config.yaml
tokenizer: "word"
text_encoder_fused_qkv: true
learning_rate: 0.0015
max_precond_dim: 1024
epochs: 127.8
adamw_weight_decay_other_params: 0
Rows from block 2 of the audio encoder of a small contrastive audio-text model, named by matrix and row number. Rows with one number belong to one neuron. Each number is 200 + 20 x the weight over its row's rms, rounded and kept within 0 to 999. All counts start at 0.
After each neuron's rows are labels from the 100 clips, of 14848, where the neuron reaches its highest value: "loudest band" is the band of the loudest frequency at the time of the peak; "responds to" is what is common among them. Only what is clearly more common there than usual is listed. The data: short read English sentences (LibriTTS-R).
# fc1: MLP up (encoder.blocks.2.mlp.fc1.weight, 768x192), inputs 0-191
# fc2: MLP down (encoder.blocks.2.mlp.fc2.weight, 192x768, transposed), outputs 0-191

fc1.519,179,219,159,175,193,199,231,202,225,195,216,215,255,216,213,198,182,219,193,192,209,205,209,186,178,189,204,224,228,235,183,186,208,166,226,172,200,185,192,247,184,190,177,210,180,167,178,205,200,172,181,222,221,209,194,203,191,198,202,193,197,188,141,208,210,199,227,187,163,203,196,190,179,196,203,191,200,217,200,171,200,184,196,143,221,197,226,195,208,213,237,234,188,215,202,210,210,205,232,215,194,202,214,197,210,212,203,174,244,189,191,194,199,200,169,213,190,198,197,185,148,217,191,173,207,187,211,172,206,249,199,171,193,166,233,185,180,176,207,205,173,176,201,208,183,191,193,222,175,212,209,200,181,200,191,244,209,203,210,194,190,234,137,222,201,176,234,200,188,195,218,170,190,223,199,217,216,204,205,205,201,210,196,190,200,198,202,208,224,191,182,161
fc2.519,201,181,202,243,186,187,188,150,201,194,173,184,201,207,194,197,208,194,173,175,192,204,193,195,188,199,171,182,157,187,184,224,199,211,183,207,210,178,212,203,171,217,217,207,206,202,180,201,231,203,160,168,154,180,157,177,184,192,224,179,182,195,146,174,199,204,207,184,202,229,198,198,218,241,223,196,199,202,188,202,197,186,252,212,199,182,218,211,245,238,230,206,218,231,177,222,215,224,216,228,208,210,209,183,160,201,246,166,201,214,210,193,193,203,207,199,203,205,258,172,201,192,194,199,188,217,199,196,197,198,185,207,159,182,155,216,193,219,203,208,194,205,196,208,234,201,230,214,168,185,201,198,201,185,186,193,217,199,243,198,202,189,166,196,201,159,191,195,202,182,198,186,226,209,204,219,219,252,197,189,194,188,202,215,204,203,211,199,193,222,186,176
loudest band: 500 to 1000 Hz
responds to: voice: female; the word "say"

fc1.570,196,191,186,169,196,222,204,202,231,195,188,209,209,217,222,177,208,237,186,215,204,206,215,202,212,152,168,188,215,186,170,203,213,164,227,202,217,194,213,183,158,172,228,205,207,195,200,165,203,202,194,157,193,202,205,199,225,210,161,193,215,179,181,204,186,199,233,231,220,183,221,182,193,199,170,230,199,205,211,197,189,220,189,202,232,200,173,230,198,220,204,171,183,198,218,187,194,199,270,210,186,215,233,181,181,183,171,196,199,182,224,196,185,213,162,187,218,219,211,195,144,192,209,189,206,189,189,193,208,204,229,199,178,193,213,182,210,213,193,193,177,188,212,181,194,172,216,229,199,180,247,188,203,197,212,239,199,197,197,190,215,179,199,184,227,203,215,197,186,216,240,190,194,193,221,243,212,176,185,180,150,234,208,195,192,212,226,221,244,206,220,182
fc2.570,195,211,243,165,207,199,194,179,202,209,200,208,228,169,175,180,209,238,209,169,191,220,220,217,233,206,176,197,200,215,214,166,208,182,176,216,199,234,189,208,199,170,202,214,205,190,197,194,179,192,223,217,177,204,221,190,185,208,238,187,206,206,234,189,217,205,177,204,169,185,209,195,232,193,224,216,180,243,190,200,200,176,203,193,217,267,214,158,189,176,223,199,212,231,223,178,179,196,226,216,191,210,194,193,197,216,259,180,201,171,209,198,207,213,244,181,148,232,208,216,194,206,188,192,205,199,185,185,195,195,229,213,207,171,203,205,211,195,190,211,179,195,198,179,204,159,218,203,165,208,148,206,198,190,213,197,225,182,213,248,208,207,190,214,207,200,199,165,180,186,190,207,205,207,198,213,159,163,190,209,195,200,179,222,201,229,220,204,204,182,195,169
loudest band: 250 to 500 Hz
responds to: voice: female

fc1.185,242,183,168,231,196,182,209,203,202,193,195,217,203,206,182,203,200,164,202,224,210,199,205,232,198,240,195,200,207,186,200,207,228,157,192,162,191,209,167,219,191,250,208,202,192,215,198,170,176,194,214,195,202,213,187,214,232,200,240,203,193,216,208,205,201,190,170,219,237,218,162,199,229,205,207,212,174,183,166,204,191,198,183,201,152,191,189,201,219,214,182,223,180,208,195,220,203,200,208,184,183,210,224,179,209,194,211,201,179,200,254,207,181,162,221,210,185,207,233,190,216,208,215,218,172,186,196,259,207,202,183,167,203,221,193,197,202,259,211,217,198,173,248,222,177,214,195,182,175,171,232,181,193,213,193,199,189,214,206,181,184,210,234,222,178,189,181,158,246,205,219,198,189,171,200,199,197,197,186,175,184,190,182,198,225,209,194,215,201,204,190,192
fc2.185,207,196,243,212,194,208,209,203,191,190,157,192,184,214,173,197,196,155,207,199,228,157,179,230,146,168,188,231,160,179,162,211,156,214,195,184,196,190,155,229,196,190,213,195,184,245,219,190,200,191,227,177,222,201,216,191,214,198,203,170,163,205,189,180,194,216,208,213,217,188,189,187,209,189,204,202,170,203,244,196,187,192,189,178,214,218,179,213,192,198,217,179,239,168,210,204,226,218,213,189,181,228,220,154,205,199,232,188,215,185,210,202,220,209,189,236,173,181,211,210,186,205,202,193,185,210,196,206,199,223,202,206,177,189,197,211,161,191,200,203,203,176,195,234,209,215,167,200,177,214,223,203,191,186,199,217,207,190,187,197,190,196,192,198,189,209,201,222,218,200,161,238,241,201,213,189,194,166,162,206,213,195,207,193,198,244,164,189,216,176,212,170
loudest band: 250 to 500 Hz
responds to: the word "you"

fc1.297,190,224,206,176,201,168,252,185,197,230,216,184,195,221,203,184,186,206,225,219,192,194,211,178,202,203,217,198,225,230,216,162,206,160,156,206,198,188,238,203,188,188,166,206,198,190,213,215,195,194,216,217,221,173,202,185,220,199,203,187,167,195,162,191,195,220,185,178,178,206,238,200,194,164,213,190,195,215,227,209,202,226,214,166,181,230,203,177,192,196,206,217,192,205,196,215,206,200,194,218,200,193,216,201,177,210,188,192,239,217,158,188,216,184,182,236,224,202,237,207,211,193,201,201,267,216,173,207,215,215,206,193,205,184,177,204,203,172,220,197,199,197,191,209,180,232,203,188,203,150,205,175,181,159,178,204,225,202,196,189,232,212,181,210,203,180,148,218,191,222,239,182,177,198,221,186,171,232,199,200,212,204,207,234,220,194,221,200,247,199,179,208
fc2.297,239,213,200,206,197,193,200,196,203,185,214,197,173,204,204,188,185,171,211,191,184,217,213,220,179,205,199,204,138,202,175,234,191,180,211,196,157,197,182,215,211,206,207,205,231,196,176,199,228,190,194,201,260,208,205,200,220,200,193,201,237,211,197,206,196,198,218,234,213,200,200,184,184,174,205,186,218,188,140,223,225,201,198,202,203,214,225,209,225,188,209,209,216,198,246,202,181,201,184,192,216,182,200,168,230,183,221,185,209,204,200,220,212,214,149,239,190,226,214,215,208,162,191,213,193,210,186,191,182,182,224,199,232,199,196,169,140,193,196,214,208,201,180,223,232,221,204,209,200,178,192,205,234,208,184,196,204,210,209,176,215,190,147,233,217,211,157,224,202,216,191,186,197,209,228,229,237,212,220,226,209,182,247,179,199,204,193,201,212,205,217,170
loudest band: 500 to 1000 Hz
responds to: the word "said"; the word "he"

fc1.126,154,201,252,206,188,212,183,161,217,193,196,167,215,170,242,187,192,240,231,168,185,221,199,188,196,176,198,205,169,249,165,188,198,192,200,188,173,184,209,198,187,174,227,205,190,196,180,182,169,204,183,222,198,209,201,192,205,211,175,163,208,166,204,182,206,212,219,219,228,179,178,189,155,170,208,192,193,218,218,182,180,196,214,223,152,224,204,207,192,209,191,180,171,208,234,203,171,204,206,229,232,193,201,229,233,199,207,212,193,217,190,201,176,201,201,187,197,203,185,222,194,208,188,202,199,231,193,217,224,192,227,160,199,214,205,185,221,214,207,197,199,212,256,203,196,196,205,202,194,222,229,198,212,195,182,191,216,222,174,202,195,210,196,229,186,187,210,208,179,224,194,206,229,211,188,230,168,182,163,181,198,208,199,199,201,170,197,173,225,204,202,256
fc2.126,216,195,190,194,189,182,224,220,226,197,203,176,187,201,197,202,189,173,215,195,158,225,215,173,195,202,244,191,199,221,188,225,208,195,200,230,208,210,195,170,184,189,162,222,197,201,203,185,209,205,201,198,191,190,193,201,217,195,219,217,180,171,203,222,234,216,201,211,201,243,177,191,214,221,182,197,165,175,180,200,213,211,209,219,194,218,189,223,199,210,203,203,227,205,195,210,196,211,190,201,173,215,188,183,166,213,176,193,196,219,222,192,201,252,193,247,185,231,237,205,212,200,181,147,191,201,228,196,222,226,177,180,120,234,206,202,179,173,228,203,229,170,204,222,200,204,194,220,164,226,190,252,165,223,173,203,214,198,192,175,207,199,215,207,192,178,186,201,200,179,185,202,189,186,222,239,211,182,185,202,224,176,206,194,180,218,221,223,233,174,187,202
loudest band: 500 to 1000 Hz
responds to: the word "that"

fc1.550,249,163,212,200,198,191,199,210,193,193,207,175,213,192,184,177,204,210,184,197,189,196,182,167,206,182,167,219,184,198,199,180,194,207,174,223,192,206,226,197,192,198,196,177,169,212,230,198,219,213,203,161,191,210,193,220,188,167,172,198,227,210,171,160,200,191,195,161,177,201,214,147,219,222,191,193,204,193,188,204,175,206,206,208,244,201,214,182,208,204,204,176,193,242,171,169,177,219,166,220,188,195,223,208,213,214,170,196,206,175,172,241,194,177,172,181,227,180,163,201,191,216,192,195,232,219,205,201,228,200,212,209,185,180,197,215,195,178,208,199,184,196,180,224,170,177,199,197,205,244,198,210,204,194,197,221,204,151,185,206,156,218,232,203,216,232,173,179,231,189,214,208,240,187,171,242,220,215,161,190,180,178,191,201,216,186,184,211,195,190,190,189
fc2.550,185,196,206,194,206,184,208,205,223,198,211,172,175,226,189,183,181,195,233,204,243,187,224,164,191,192,192,172,198,181,201,209,215,209,224,171,194,200,192,197,225,194,175,204,199,179,188,157,207,178,196,192,219,179,189,179,179,202,200,165,161,189,199,198,180,227,213,186,217,201,174,201,258,206,199,206,212,210,186,190,175,232,189,201,209,234,211,235,216,212,179,185,181,184,199,172,163,188,185,206,203,211,191,182,150,207,231,228,225,187,199,193,182,197,175,205,180,216,187,183,154,176,210,230,185,198,200,203,192,192,210,232,201,170,190,213,202,188,208,208,173,196,160,238,205,221,195,212,225,188,191,200,183,201,172,152,188,199,224,165,178,185,204,181,183,174,228,199,239,195,230,206,198,197,190,164,220,198,200,159,217,180,196,244,173,223,199,215,188,239,204,174
loudest band: 4000 to 8000 Hz
responds to: voice: female

fc1.718,233,211,210,201,201,197,173,178,180,224,211,183,147,200,212,209,169,191,215,218,198,176,192,202,184,209,180,179,188,203,185,187,201,194,171,213,203,200,233,231,191,190,214,168,181,172,190,219,200,220,212,191,235,218,228,211,209,190,204,193,209,190,193,201,201,191,163,187,222,200,193,222,195,179,207,183,185,186,228,219,193,256,226,215,204,238,219,232,185,217,196,199,175,213,199,191,161,208,152,244,231,181,197,201,233,189,184,180,200,233,177,195,219,204,203,204,191,200,237,208,210,251,221,198,220,215,200,202,209,208,197,202,191,182,142,198,179,192,167,221,172,214,238,208,202,208,230,205,236,168,171,176,178,200,202,186,202,227,215,207,209,211,195,206,212,162,195,178,204,198,189,207,184,176,208,176,210,199,212,214,236,229,192,216,246,186,197,208,216,239,181,183
fc2.718,190,226,169,163,152,160,229,166,172,159,220,199,205,209,178,221,195,233,200,204,267,192,186,210,226,184,214,221,238,196,209,241,169,212,227,209,210,195,157,173,225,190,198,200,198,190,195,204,175,200,187,233,219,195,223,169,178,176,197,221,190,185,176,206,203,207,212,197,185,200,190,196,200,219,185,231,206,185,185,188,187,207,208,189,152,200,212,221,202,174,206,229,204,151,219,219,211,202,222,196,206,207,197,210,198,179,214,193,198,211,200,234,205,185,171,144,204,174,191,185,221,201,169,224,212,209,198,189,169,202,213,194,216,200,187,181,197,178,200,201,176,215,219,170,186,189,207,203,163,182,163,244,200,197,188,210,189,195,172,179,215,197,191,234,193,191,177,212,217,180,195,189,202,209,201,224,204,215,204,220,200,175,219,224,218,225,214,213,166,201,215,186
loudest band: 500 to 1000 Hz
responds to: the word "i"

fc1.723,211,205,181,178,223,198,217,207,206,184,213,216,177,200,188,204,184,211,206,193,197,215,197,275,200,224,185,145,190,221,199,198,201,181,198,194,215,202,214,202,199,191,195,222,167,199,197,187,211,199,186,180,183,187,170,184,174,209,200,179,214,204,196,241,187,237,203,209,175,214,191,179,195,194,222,183,201,206,197,184,231,204,195,206,195,234,193,207,201,201,210,183,205,226,217,201,174,218,220,193,232,208,167,171,183,215,197,139,224,227,213,167,212,192,197,205,205,176,217,201,205,195,197,196,187,215,224,218,207,224,266,209,218,224,205,200,221,212,216,184,209,166,181,203,212,203,219,210,182,201,218,243,212,168,231,197,253,199,216,165,194,201,228,254,212,184,206,205,199,201,234,180,230,201,198,211,192,234,181,207,235,211,188,213,224,205,144,184,225,185,205,193
fc2.723,236,214,203,209,199,197,179,213,188,182,245,195,169,219,163,210,206,217,171,195,188,210,202,194,185,212,200,201,195,199,203,200,203,194,211,224,208,210,197,206,187,222,202,201,227,228,225,213,202,241,169,138,175,187,196,193,202,196,195,208,214,210,180,187,209,188,222,203,193,226,242,200,216,189,197,212,193,208,226,192,203,241,227,154,208,194,220,226,235,220,213,196,169,191,183,168,173,235,173,211,205,203,173,196,182,192,208,210,201,181,186,215,206,167,186,214,200,182,202,190,210,221,203,171,215,229,199,208,206,214,180,204,202,191,181,209,180,206,222,213,219,162,227,217,206,194,157,190,195,179,173,173,209,182,226,194,194,217,185,219,213,218,169,246,209,227,185,199,182,196,170,175,194,219,247,202,198,220,220,232,197,190,199,197,142,218,178,216,205,184,142,163
loudest band: 500 to 1000 Hz; 4000 to 8000 Hz
responds to: the word "said"

fc1.220,174,186,214,206,173,211,209,196,191,219,208,178,218,183,204,186,201,175,197,177,206,211,203,200,199,228,180,221,199,223,224,162,212,196,217,162,174,224,164,195,218,203,204,211,199,207,176,195,208,178,195,189,205,215,223,195,181,192,213,170,196,201,195,256,230,205,156,200,241,194,203,281,165,205,226,184,203,204,235,173,173,254,197,217,201,218,225,234,177,200,185,202,222,211,189,194,194,202,160,210,208,214,199,194,195,190,232,201,196,202,177,238,165,183,179,206,183,176,202,223,180,200,161,224,183,184,194,210,204,184,223,185,191,195,221,229,191,168,201,205,194,239,199,179,180,210,176,190,202,245,177,228,196,204,175,193,204,199,185,220,203,200,217,202,189,173,217,195,208,206,204,212,215,211,247,194,202,215,218,196,226,205,227,234,191,212,197,200,157,188,204,190
fc2.220,200,215,184,210,226,182,141,200,190,207,202,200,194,193,197,204,201,231,142,222,226,200,227,209,210,197,197,211,235,198,189,214,185,205,213,198,171,198,217,232,167,216,189,184,192,218,164,216,190,208,203,229,199,184,196,192,204,198,213,211,205,198,209,191,272,198,187,169,196,156,189,225,203,154,191,193,219,231,228,211,188,203,182,188,151,239,203,212,198,230,181,188,194,223,200,202,191,210,233,206,235,193,198,204,192,199,214,210,185,223,201,207,179,185,226,209,221,198,202,198,169,216,169,216,204,208,182,204,219,180,187,213,213,219,194,192,162,223,189,204,195,212,187,201,211,193,198,201,184,213,211,215,197,232,195,213,197,224,208,238,220,173,164,199,192,223,196,195,162,253,223,226,207,195,193,208,196,207,236,199,187,201,194,201,218,129,190,222,182,204,179,236
loudest band: 500 to 1000 Hz
responds to: the word "i"

fc1.552,186,208,175,232,227,151,190,190,178,213,212,237,187,201,225,216,204,170,221,242,203,204,197,227,177,186,209,202,218,157,188,266,154,207,181,194,212,227,200,216,186,205,207,193,205,198,206,191,181,232,148,175,206,208,218,214,196,197,204,193,204,193,225,212,186,207,187,166,193,192,204,197,202,222,195,214,224,173,194,198,168,182,242,227,180,243,183,230,196,164,165,207,200,195,221,196,224,189,171,211,210,192,212,221,209,178,198,186,210,217,228,212,208,216,192,187,227,204,209,193,176,198,183,196,213,218,177,187,186,175,199,208,203,206,214,180,175,179,198,227,168,165,181,185,208,206,200,188,177,206,182,203,193,224,202,218,204,227,189,238,181,225,198,230,206,197,163,172,185,181,207,180,219,153,220,222,191,215,227,184,212,222,236,201,209,202,202,195,171,193,173,212
fc2.552,190,190,181,211,212,237,171,206,197,215,168,189,196,201,209,200,218,202,194,208,192,206,209,200,201,215,217,224,196,207,211,195,192,183,170,185,204,209,189,197,190,195,171,218,224,179,162,227,201,213,176,199,141,212,171,187,208,197,226,190,191,178,227,204,219,181,185,214,236,177,194,240,194,192,199,207,180,204,168,196,201,191,159,201,195,181,216,108,203,179,211,191,176,214,222,138,197,200,220,186,194,198,182,172,201,192,229,195,195,181,184,205,209,202,163,203,195,205,201,230,214,182,201,250,193,202,199,206,213,185,209,202,187,208,194,206,199,233,191,158,198,211,201,210,226,190,199,195,165,182,221,209,196,217,163,197,223,203,198,203,218,193,179,224,168,195,171,174,196,180,220,219,216,200,180,200,234,196,172,144,183,170,209,196,190,182,210,194,202,143,208,196
loudest band: 500 to 1000 Hz
responds to: the word "i"; the word "my"

fc1.208,231,200,213,200,190,229,190,206,196,202,202,197,184,197,190,165,207,188,187,187,190,166,198,192,238,194,197,232,172,195,211,179,190,195,222,198,173,198,203,209,192,224,171,152,207,175,190,169,199,187,187,203,185,204,197,177,177,174,204,205,255,189,254,204,159,219,187,171,202,201,186,181,191,207,194,203,202,196,218,194,194,182,187,198,201,191,197,199,196,172,188,242,204,205,212,167,209,188,212,189,198,234,191,201,214,186,156,222,183,198,243,239,185,233,221,177,251,211,197,188,145,183,203,203,182,210,249,191,223,215,263,177,216,238,203,208,213,215,179,197,233,211,210,213,232,202,149,208,204,194,226,205,204,190,202,167,164,183,204,189,194,225,192,201,179,196,197,172,199,200,209,222,216,189,227,189,185,212,196,195,184,193,182,200,208,229,220,210,213,200,203,187
fc2.208,169,198,240,193,228,199,184,202,210,203,240,217,187,195,164,201,179,203,209,184,189,215,260,190,200,236,222,236,171,195,201,200,201,191,163,195,190,193,191,158,199,226,192,192,216,141,210,203,180,137,215,222,171,199,236,210,192,167,199,223,215,193,148,208,190,192,190,206,189,197,212,225,238,222,189,196,194,200,200,189,199,195,189,207,201,220,202,216,198,181,213,189,204,202,174,211,179,199,207,208,219,202,221,194,198,200,189,217,212,228,211,169,178,244,232,184,197,174,183,202,201,219,178,211,186,194,237,172,175,196,200,209,251,207,194,219,200,153,191,206,197,208,147,187,197,187,190,190,198,180,179,180,211,220,211,200,168,196,199,214,187,225,200,215,211,218,206,239,228,203,186,194,207,180,176,190,201,200,202,200,197,196,219,187,220,234,184,233,233,177,203,196
loudest band: 250 to 500 Hz
responds to: the word "this"; the word "is"

fc1.728,197,211,206,189,191,166,193,207,192,176,262,198,209,196,229,204,180,201,206,210,200,176,176,200,236,187,200,232,189,224,183,193,196,200,204,232,155,189,207,258,198,195,209,200,166,201,217,215,215,193,222,187,203,209,213,201,192,200,150,200,198,153,200,193,205,216,197,185,240,205,203,164,174,185,214,163,175,238,193,177,179,224,204,196,199,191,173,216,192,201,199,194,216,191,192,220,193,188,183,188,196,215,214,229,201,222,216,186,183,224,198,204,192,207,202,164,187,127,241,187,200,195,154,202,187,189,179,206,219,199,200,200,181,175,204,230,189,216,206,167,196,211,162,198,181,203,177,193,174,241,203,187,231,221,197,199,199,201,185,224,250,197,193,179,167,197,201,191,218,193,222,210,215,179,224,206,200,211,204,196,208,220,211,205,211,195,225,190,148,186,177,174
fc2.728,211,168,206,203,160,198,175,216,201,158,192,226,161,189,235,246,209,202,213,196,225,181,206,196,218,146,191,213,185,178,176,227,194,205,156,215,217,175,206,213,191,202,223,185,205,177,215,196,204,216,193,192,200,233,173,196,223,185,195,179,204,222,200,214,194,186,198,229,197,213,209,200,197,191,144,233,214,185,241,210,195,233,182,193,244,164,195,195,173,213,196,225,197,211,200,156,207,226,180,266,209,201,138,206,202,199,173,198,197,201,193,217,183,208,216,187,179,197,202,193,196,218,217,205,217,210,217,209,214,167,190,191,188,220,199,187,178,190,197,201,142,186,207,208,184,193,207,187,206,210,186,198,203,232,211,192,149,206,218,190,213,202,178,187,191,197,173,211,199,185,209,218,200,191,167,187,193,195,155,186,201,212,193,200,195,211,172,185,203,226,196,180
loudest band: 250 to 500 Hz
responds to: the word "we"

fc1.406,199,165,195,202,192,216,199,193,185,173,157,197,170,165,197,252,201,194,196,201,174,215,209,211,178,169,193,215,187,203,199,206,183,199,228,183,204,195,201,184,198,193,201,197,242,177,189,192,214,209,175,179,177,215,181,213,178,184,156,187,248,202,182,170,238,219,198,204,203,186,188,223,221,174,187,144,213,200,227,212,202,201,180,168,197,190,188,211,209,195,201,186,188,234,230,190,210,218,226,205,219,174,216,205,165,203,249,208,247,209,227,217,236,198,208,168,209,195,196,230,183,215,188,187,193,205,210,184,212,178,204,211,209,219,169,213,204,193,241,207,159,200,164,195,183,206,203,212,198,228,162,196,201,189,190,200,205,175,195,188,202,201,200,203,185,174,199,195,199,183,217,229,268,238,202,192,196,218,193,203,158,167,202,192,207,195,213,193,177,178,220,194
fc2.406,185,177,190,200,196,194,189,203,190,217,199,179,220,213,193,199,216,154,196,143,206,194,235,190,186,212,203,194,205,205,209,220,199,224,170,185,190,184,199,213,229,194,223,220,186,177,201,198,216,248,211,197,183,192,213,188,213,188,194,205,237,193,214,172,210,197,214,205,203,182,186,188,183,164,214,178,205,232,195,177,204,223,203,210,232,193,151,206,187,215,203,187,175,222,202,234,165,209,182,185,195,196,203,156,215,159,216,182,168,188,204,186,183,188,229,210,247,163,239,181,217,200,217,186,178,196,216,183,195,181,224,197,218,195,206,196,255,183,179,181,183,205,209,202,187,215,196,180,189,209,185,239,200,214,198,199,125,175,151,191,225,211,198,184,176,177,175,210,203,232,186,184,192,198,188,186,200,183,233,168,195,219,220,193,165,218,210,197,200,184,191,200
loudest band: 500 to 1000 Hz
responds to: the word "all"

fc1.415,225,183,217,203,184,182,221,200,190,241,213,225,211,211,196,198,188,150,191,203,196,197,203,196,183,219,230,211,198,203,203,202,211,191,193,219,194,183,210,201,180,203,214,199,188,195,216,209,207,171,205,193,225,198,211,196,206,198,187,188,228,221,205,168,195,230,205,215,208,197,185,209,193,204,178,177,271,201,166,187,182,196,209,208,214,211,222,215,189,209,206,198,142,194,200,215,177,203,207,181,185,193,229,180,212,175,226,225,180,197,216,217,172,143,224,213,257,217,144,162,245,215,219,232,214,209,179,181,211,189,176,184,156,246,199,209,206,183,163,184,187,194,229,203,195,203,228,212,212,196,205,176,241,192,174,187,188,186,188,203,200,197,207,209,211,200,182,222,241,202,218,182,194,189,215,193,194,231,178,184,250,201,207,183,191,185,166,198,198,186,211,198
fc2.415,137,207,201,215,235,188,196,221,193,165,179,183,201,204,199,230,162,189,217,197,136,187,199,188,255,185,175,202,199,190,203,169,202,210,207,228,184,182,202,182,172,187,208,174,185,166,214,224,197,202,221,247,199,188,205,199,194,208,201,194,211,208,195,167,224,173,217,215,199,171,192,178,203,210,237,214,214,193,199,196,194,193,181,227,193,229,179,191,200,190,220,188,222,194,172,191,203,209,190,194,195,198,222,209,180,250,162,184,179,189,176,194,202,216,215,193,196,186,247,225,198,226,209,194,199,180,194,201,226,170,218,245,195,205,199,207,193,227,212,185,196,174,184,218,203,190,228,194,214,227,193,181,203,205,220,202,176,191,216,211,195,182,187,170,206,196,210,171,184,160,204,227,212,200,171,183,223,181,241,203,207,239,225,215,242,212,206,242,217,200,201,189
loudest band: 250 to 500 Hz
responds to: the word "is"

fc1.567,198,214,228,184,200,154,185,209,191,201,205,197,192,206,171,191,186,199,191,220,189,182,186,218,196,192,181,193,201,215,186,196,197,234,196,215,205,193,221,217,175,193,192,201,188,192,190,179,187,202,208,234,186,196,182,206,208,159,203,180,202,196,185,189,186,200,167,211,265,220,230,199,183,228,206,205,211,206,225,200,230,244,183,158,194,213,165,174,168,210,170,182,169,229,194,181,178,176,188,186,188,172,199,222,196,213,222,191,198,195,199,195,167,218,189,207,206,214,177,232,216,222,196,189,199,234,192,212,174,229,198,232,198,246,196,199,195,200,187,213,192,193,184,146,191,201,234,186,161,169,199,165,194,222,179,206,212,231,214,205,209,208,200,215,206,244,200,197,228,196,184,183,187,248,224,216,191,201,246,199,218,206,228,248,217,194,233,224,216,178,207,188
fc2.567,196,202,217,202,210,202,225,181,174,175,266,207,210,206,216,195,194,222,194,189,211,164,204,192,213,244,210,188,198,237,158,190,214,198,214,200,214,207,178,190,189,210,202,171,210,189,196,223,193,166,181,204,217,180,164,189,190,204,178,232,175,200,194,210,172,192,239,207,151,192,218,233,150,204,204,202,193,168,232,191,187,214,193,209,180,209,151,196,217,209,198,190,211,193,203,224,194,209,168,195,243,188,230,215,214,186,194,216,224,238,213,180,202,215,226,225,235,216,191,193,196,169,185,171,213,183,211,209,184,191,188,244,193,214,200,249,203,196,245,200,192,180,221,213,182,206,181,195,209,207,222,138,200,195,197,189,182,221,227,204,192,194,189,182,173,199,205,194,174,186,204,180,190,172,194,225,183,174,216,209,201,186,203,208,199,198,226,200,203,182,206,159
loudest band: 4000 to 8000 Hz
responds to: the word "was"

fc1.223,164,188,185,162,169,173,188,200,187,187,202,245,184,179,163,233,204,193,182,188,202,205,209,182,158,180,199,192,195,180,212,195,164,171,191,131,176,191,190,258,160,182,199,192,195,214,168,203,196,177,203,206,202,215,233,189,220,199,206,199,180,206,195,204,238,205,210,209,207,192,199,238,199,197,230,178,222,188,201,202,191,248,180,183,199,200,214,214,193,194,194,203,174,197,159,212,203,209,226,202,209,230,190,235,197,190,213,205,187,224,197,197,218,168,212,201,233,171,232,235,184,210,206,239,187,178,223,206,230,195,178,181,207,191,189,203,193,179,233,211,178,231,213,201,189,203,211,175,191,190,210,201,192,216,179,212,217,214,202,213,183,172,201,186,206,200,208,218,183,202,234,220,200,211,229,203,191,222,204,167,227,226,192,166,231,234,159,191,186,188,194,196
fc2.223,272,194,215,189,203,210,228,191,179,190,185,195,185,197,231,178,167,216,171,208,193,214,215,229,170,234,203,203,199,185,242,184,201,194,201,189,202,195,185,205,215,198,218,208,179,192,187,226,181,219,188,199,221,191,223,180,198,201,189,215,199,174,181,207,197,157,192,186,178,162,194,249,157,213,209,207,220,234,183,183,153,213,195,195,196,242,216,202,194,216,180,182,216,211,180,225,168,167,201,200,205,176,192,197,201,213,158,204,214,173,172,204,183,192,208,199,213,227,216,193,196,234,201,234,217,230,198,190,201,183,194,184,172,186,201,239,194,190,198,218,201,213,200,191,180,195,201,214,214,203,142,248,215,197,190,207,187,214,175,205,188,191,212,214,175,185,191,153,239,218,245,215,196,197,221,206,209,201,216,145,204,192,198,184,198,199,194,198,198,209,206,218
loudest band: 500 to 1000 Hz
responds to: the word "i"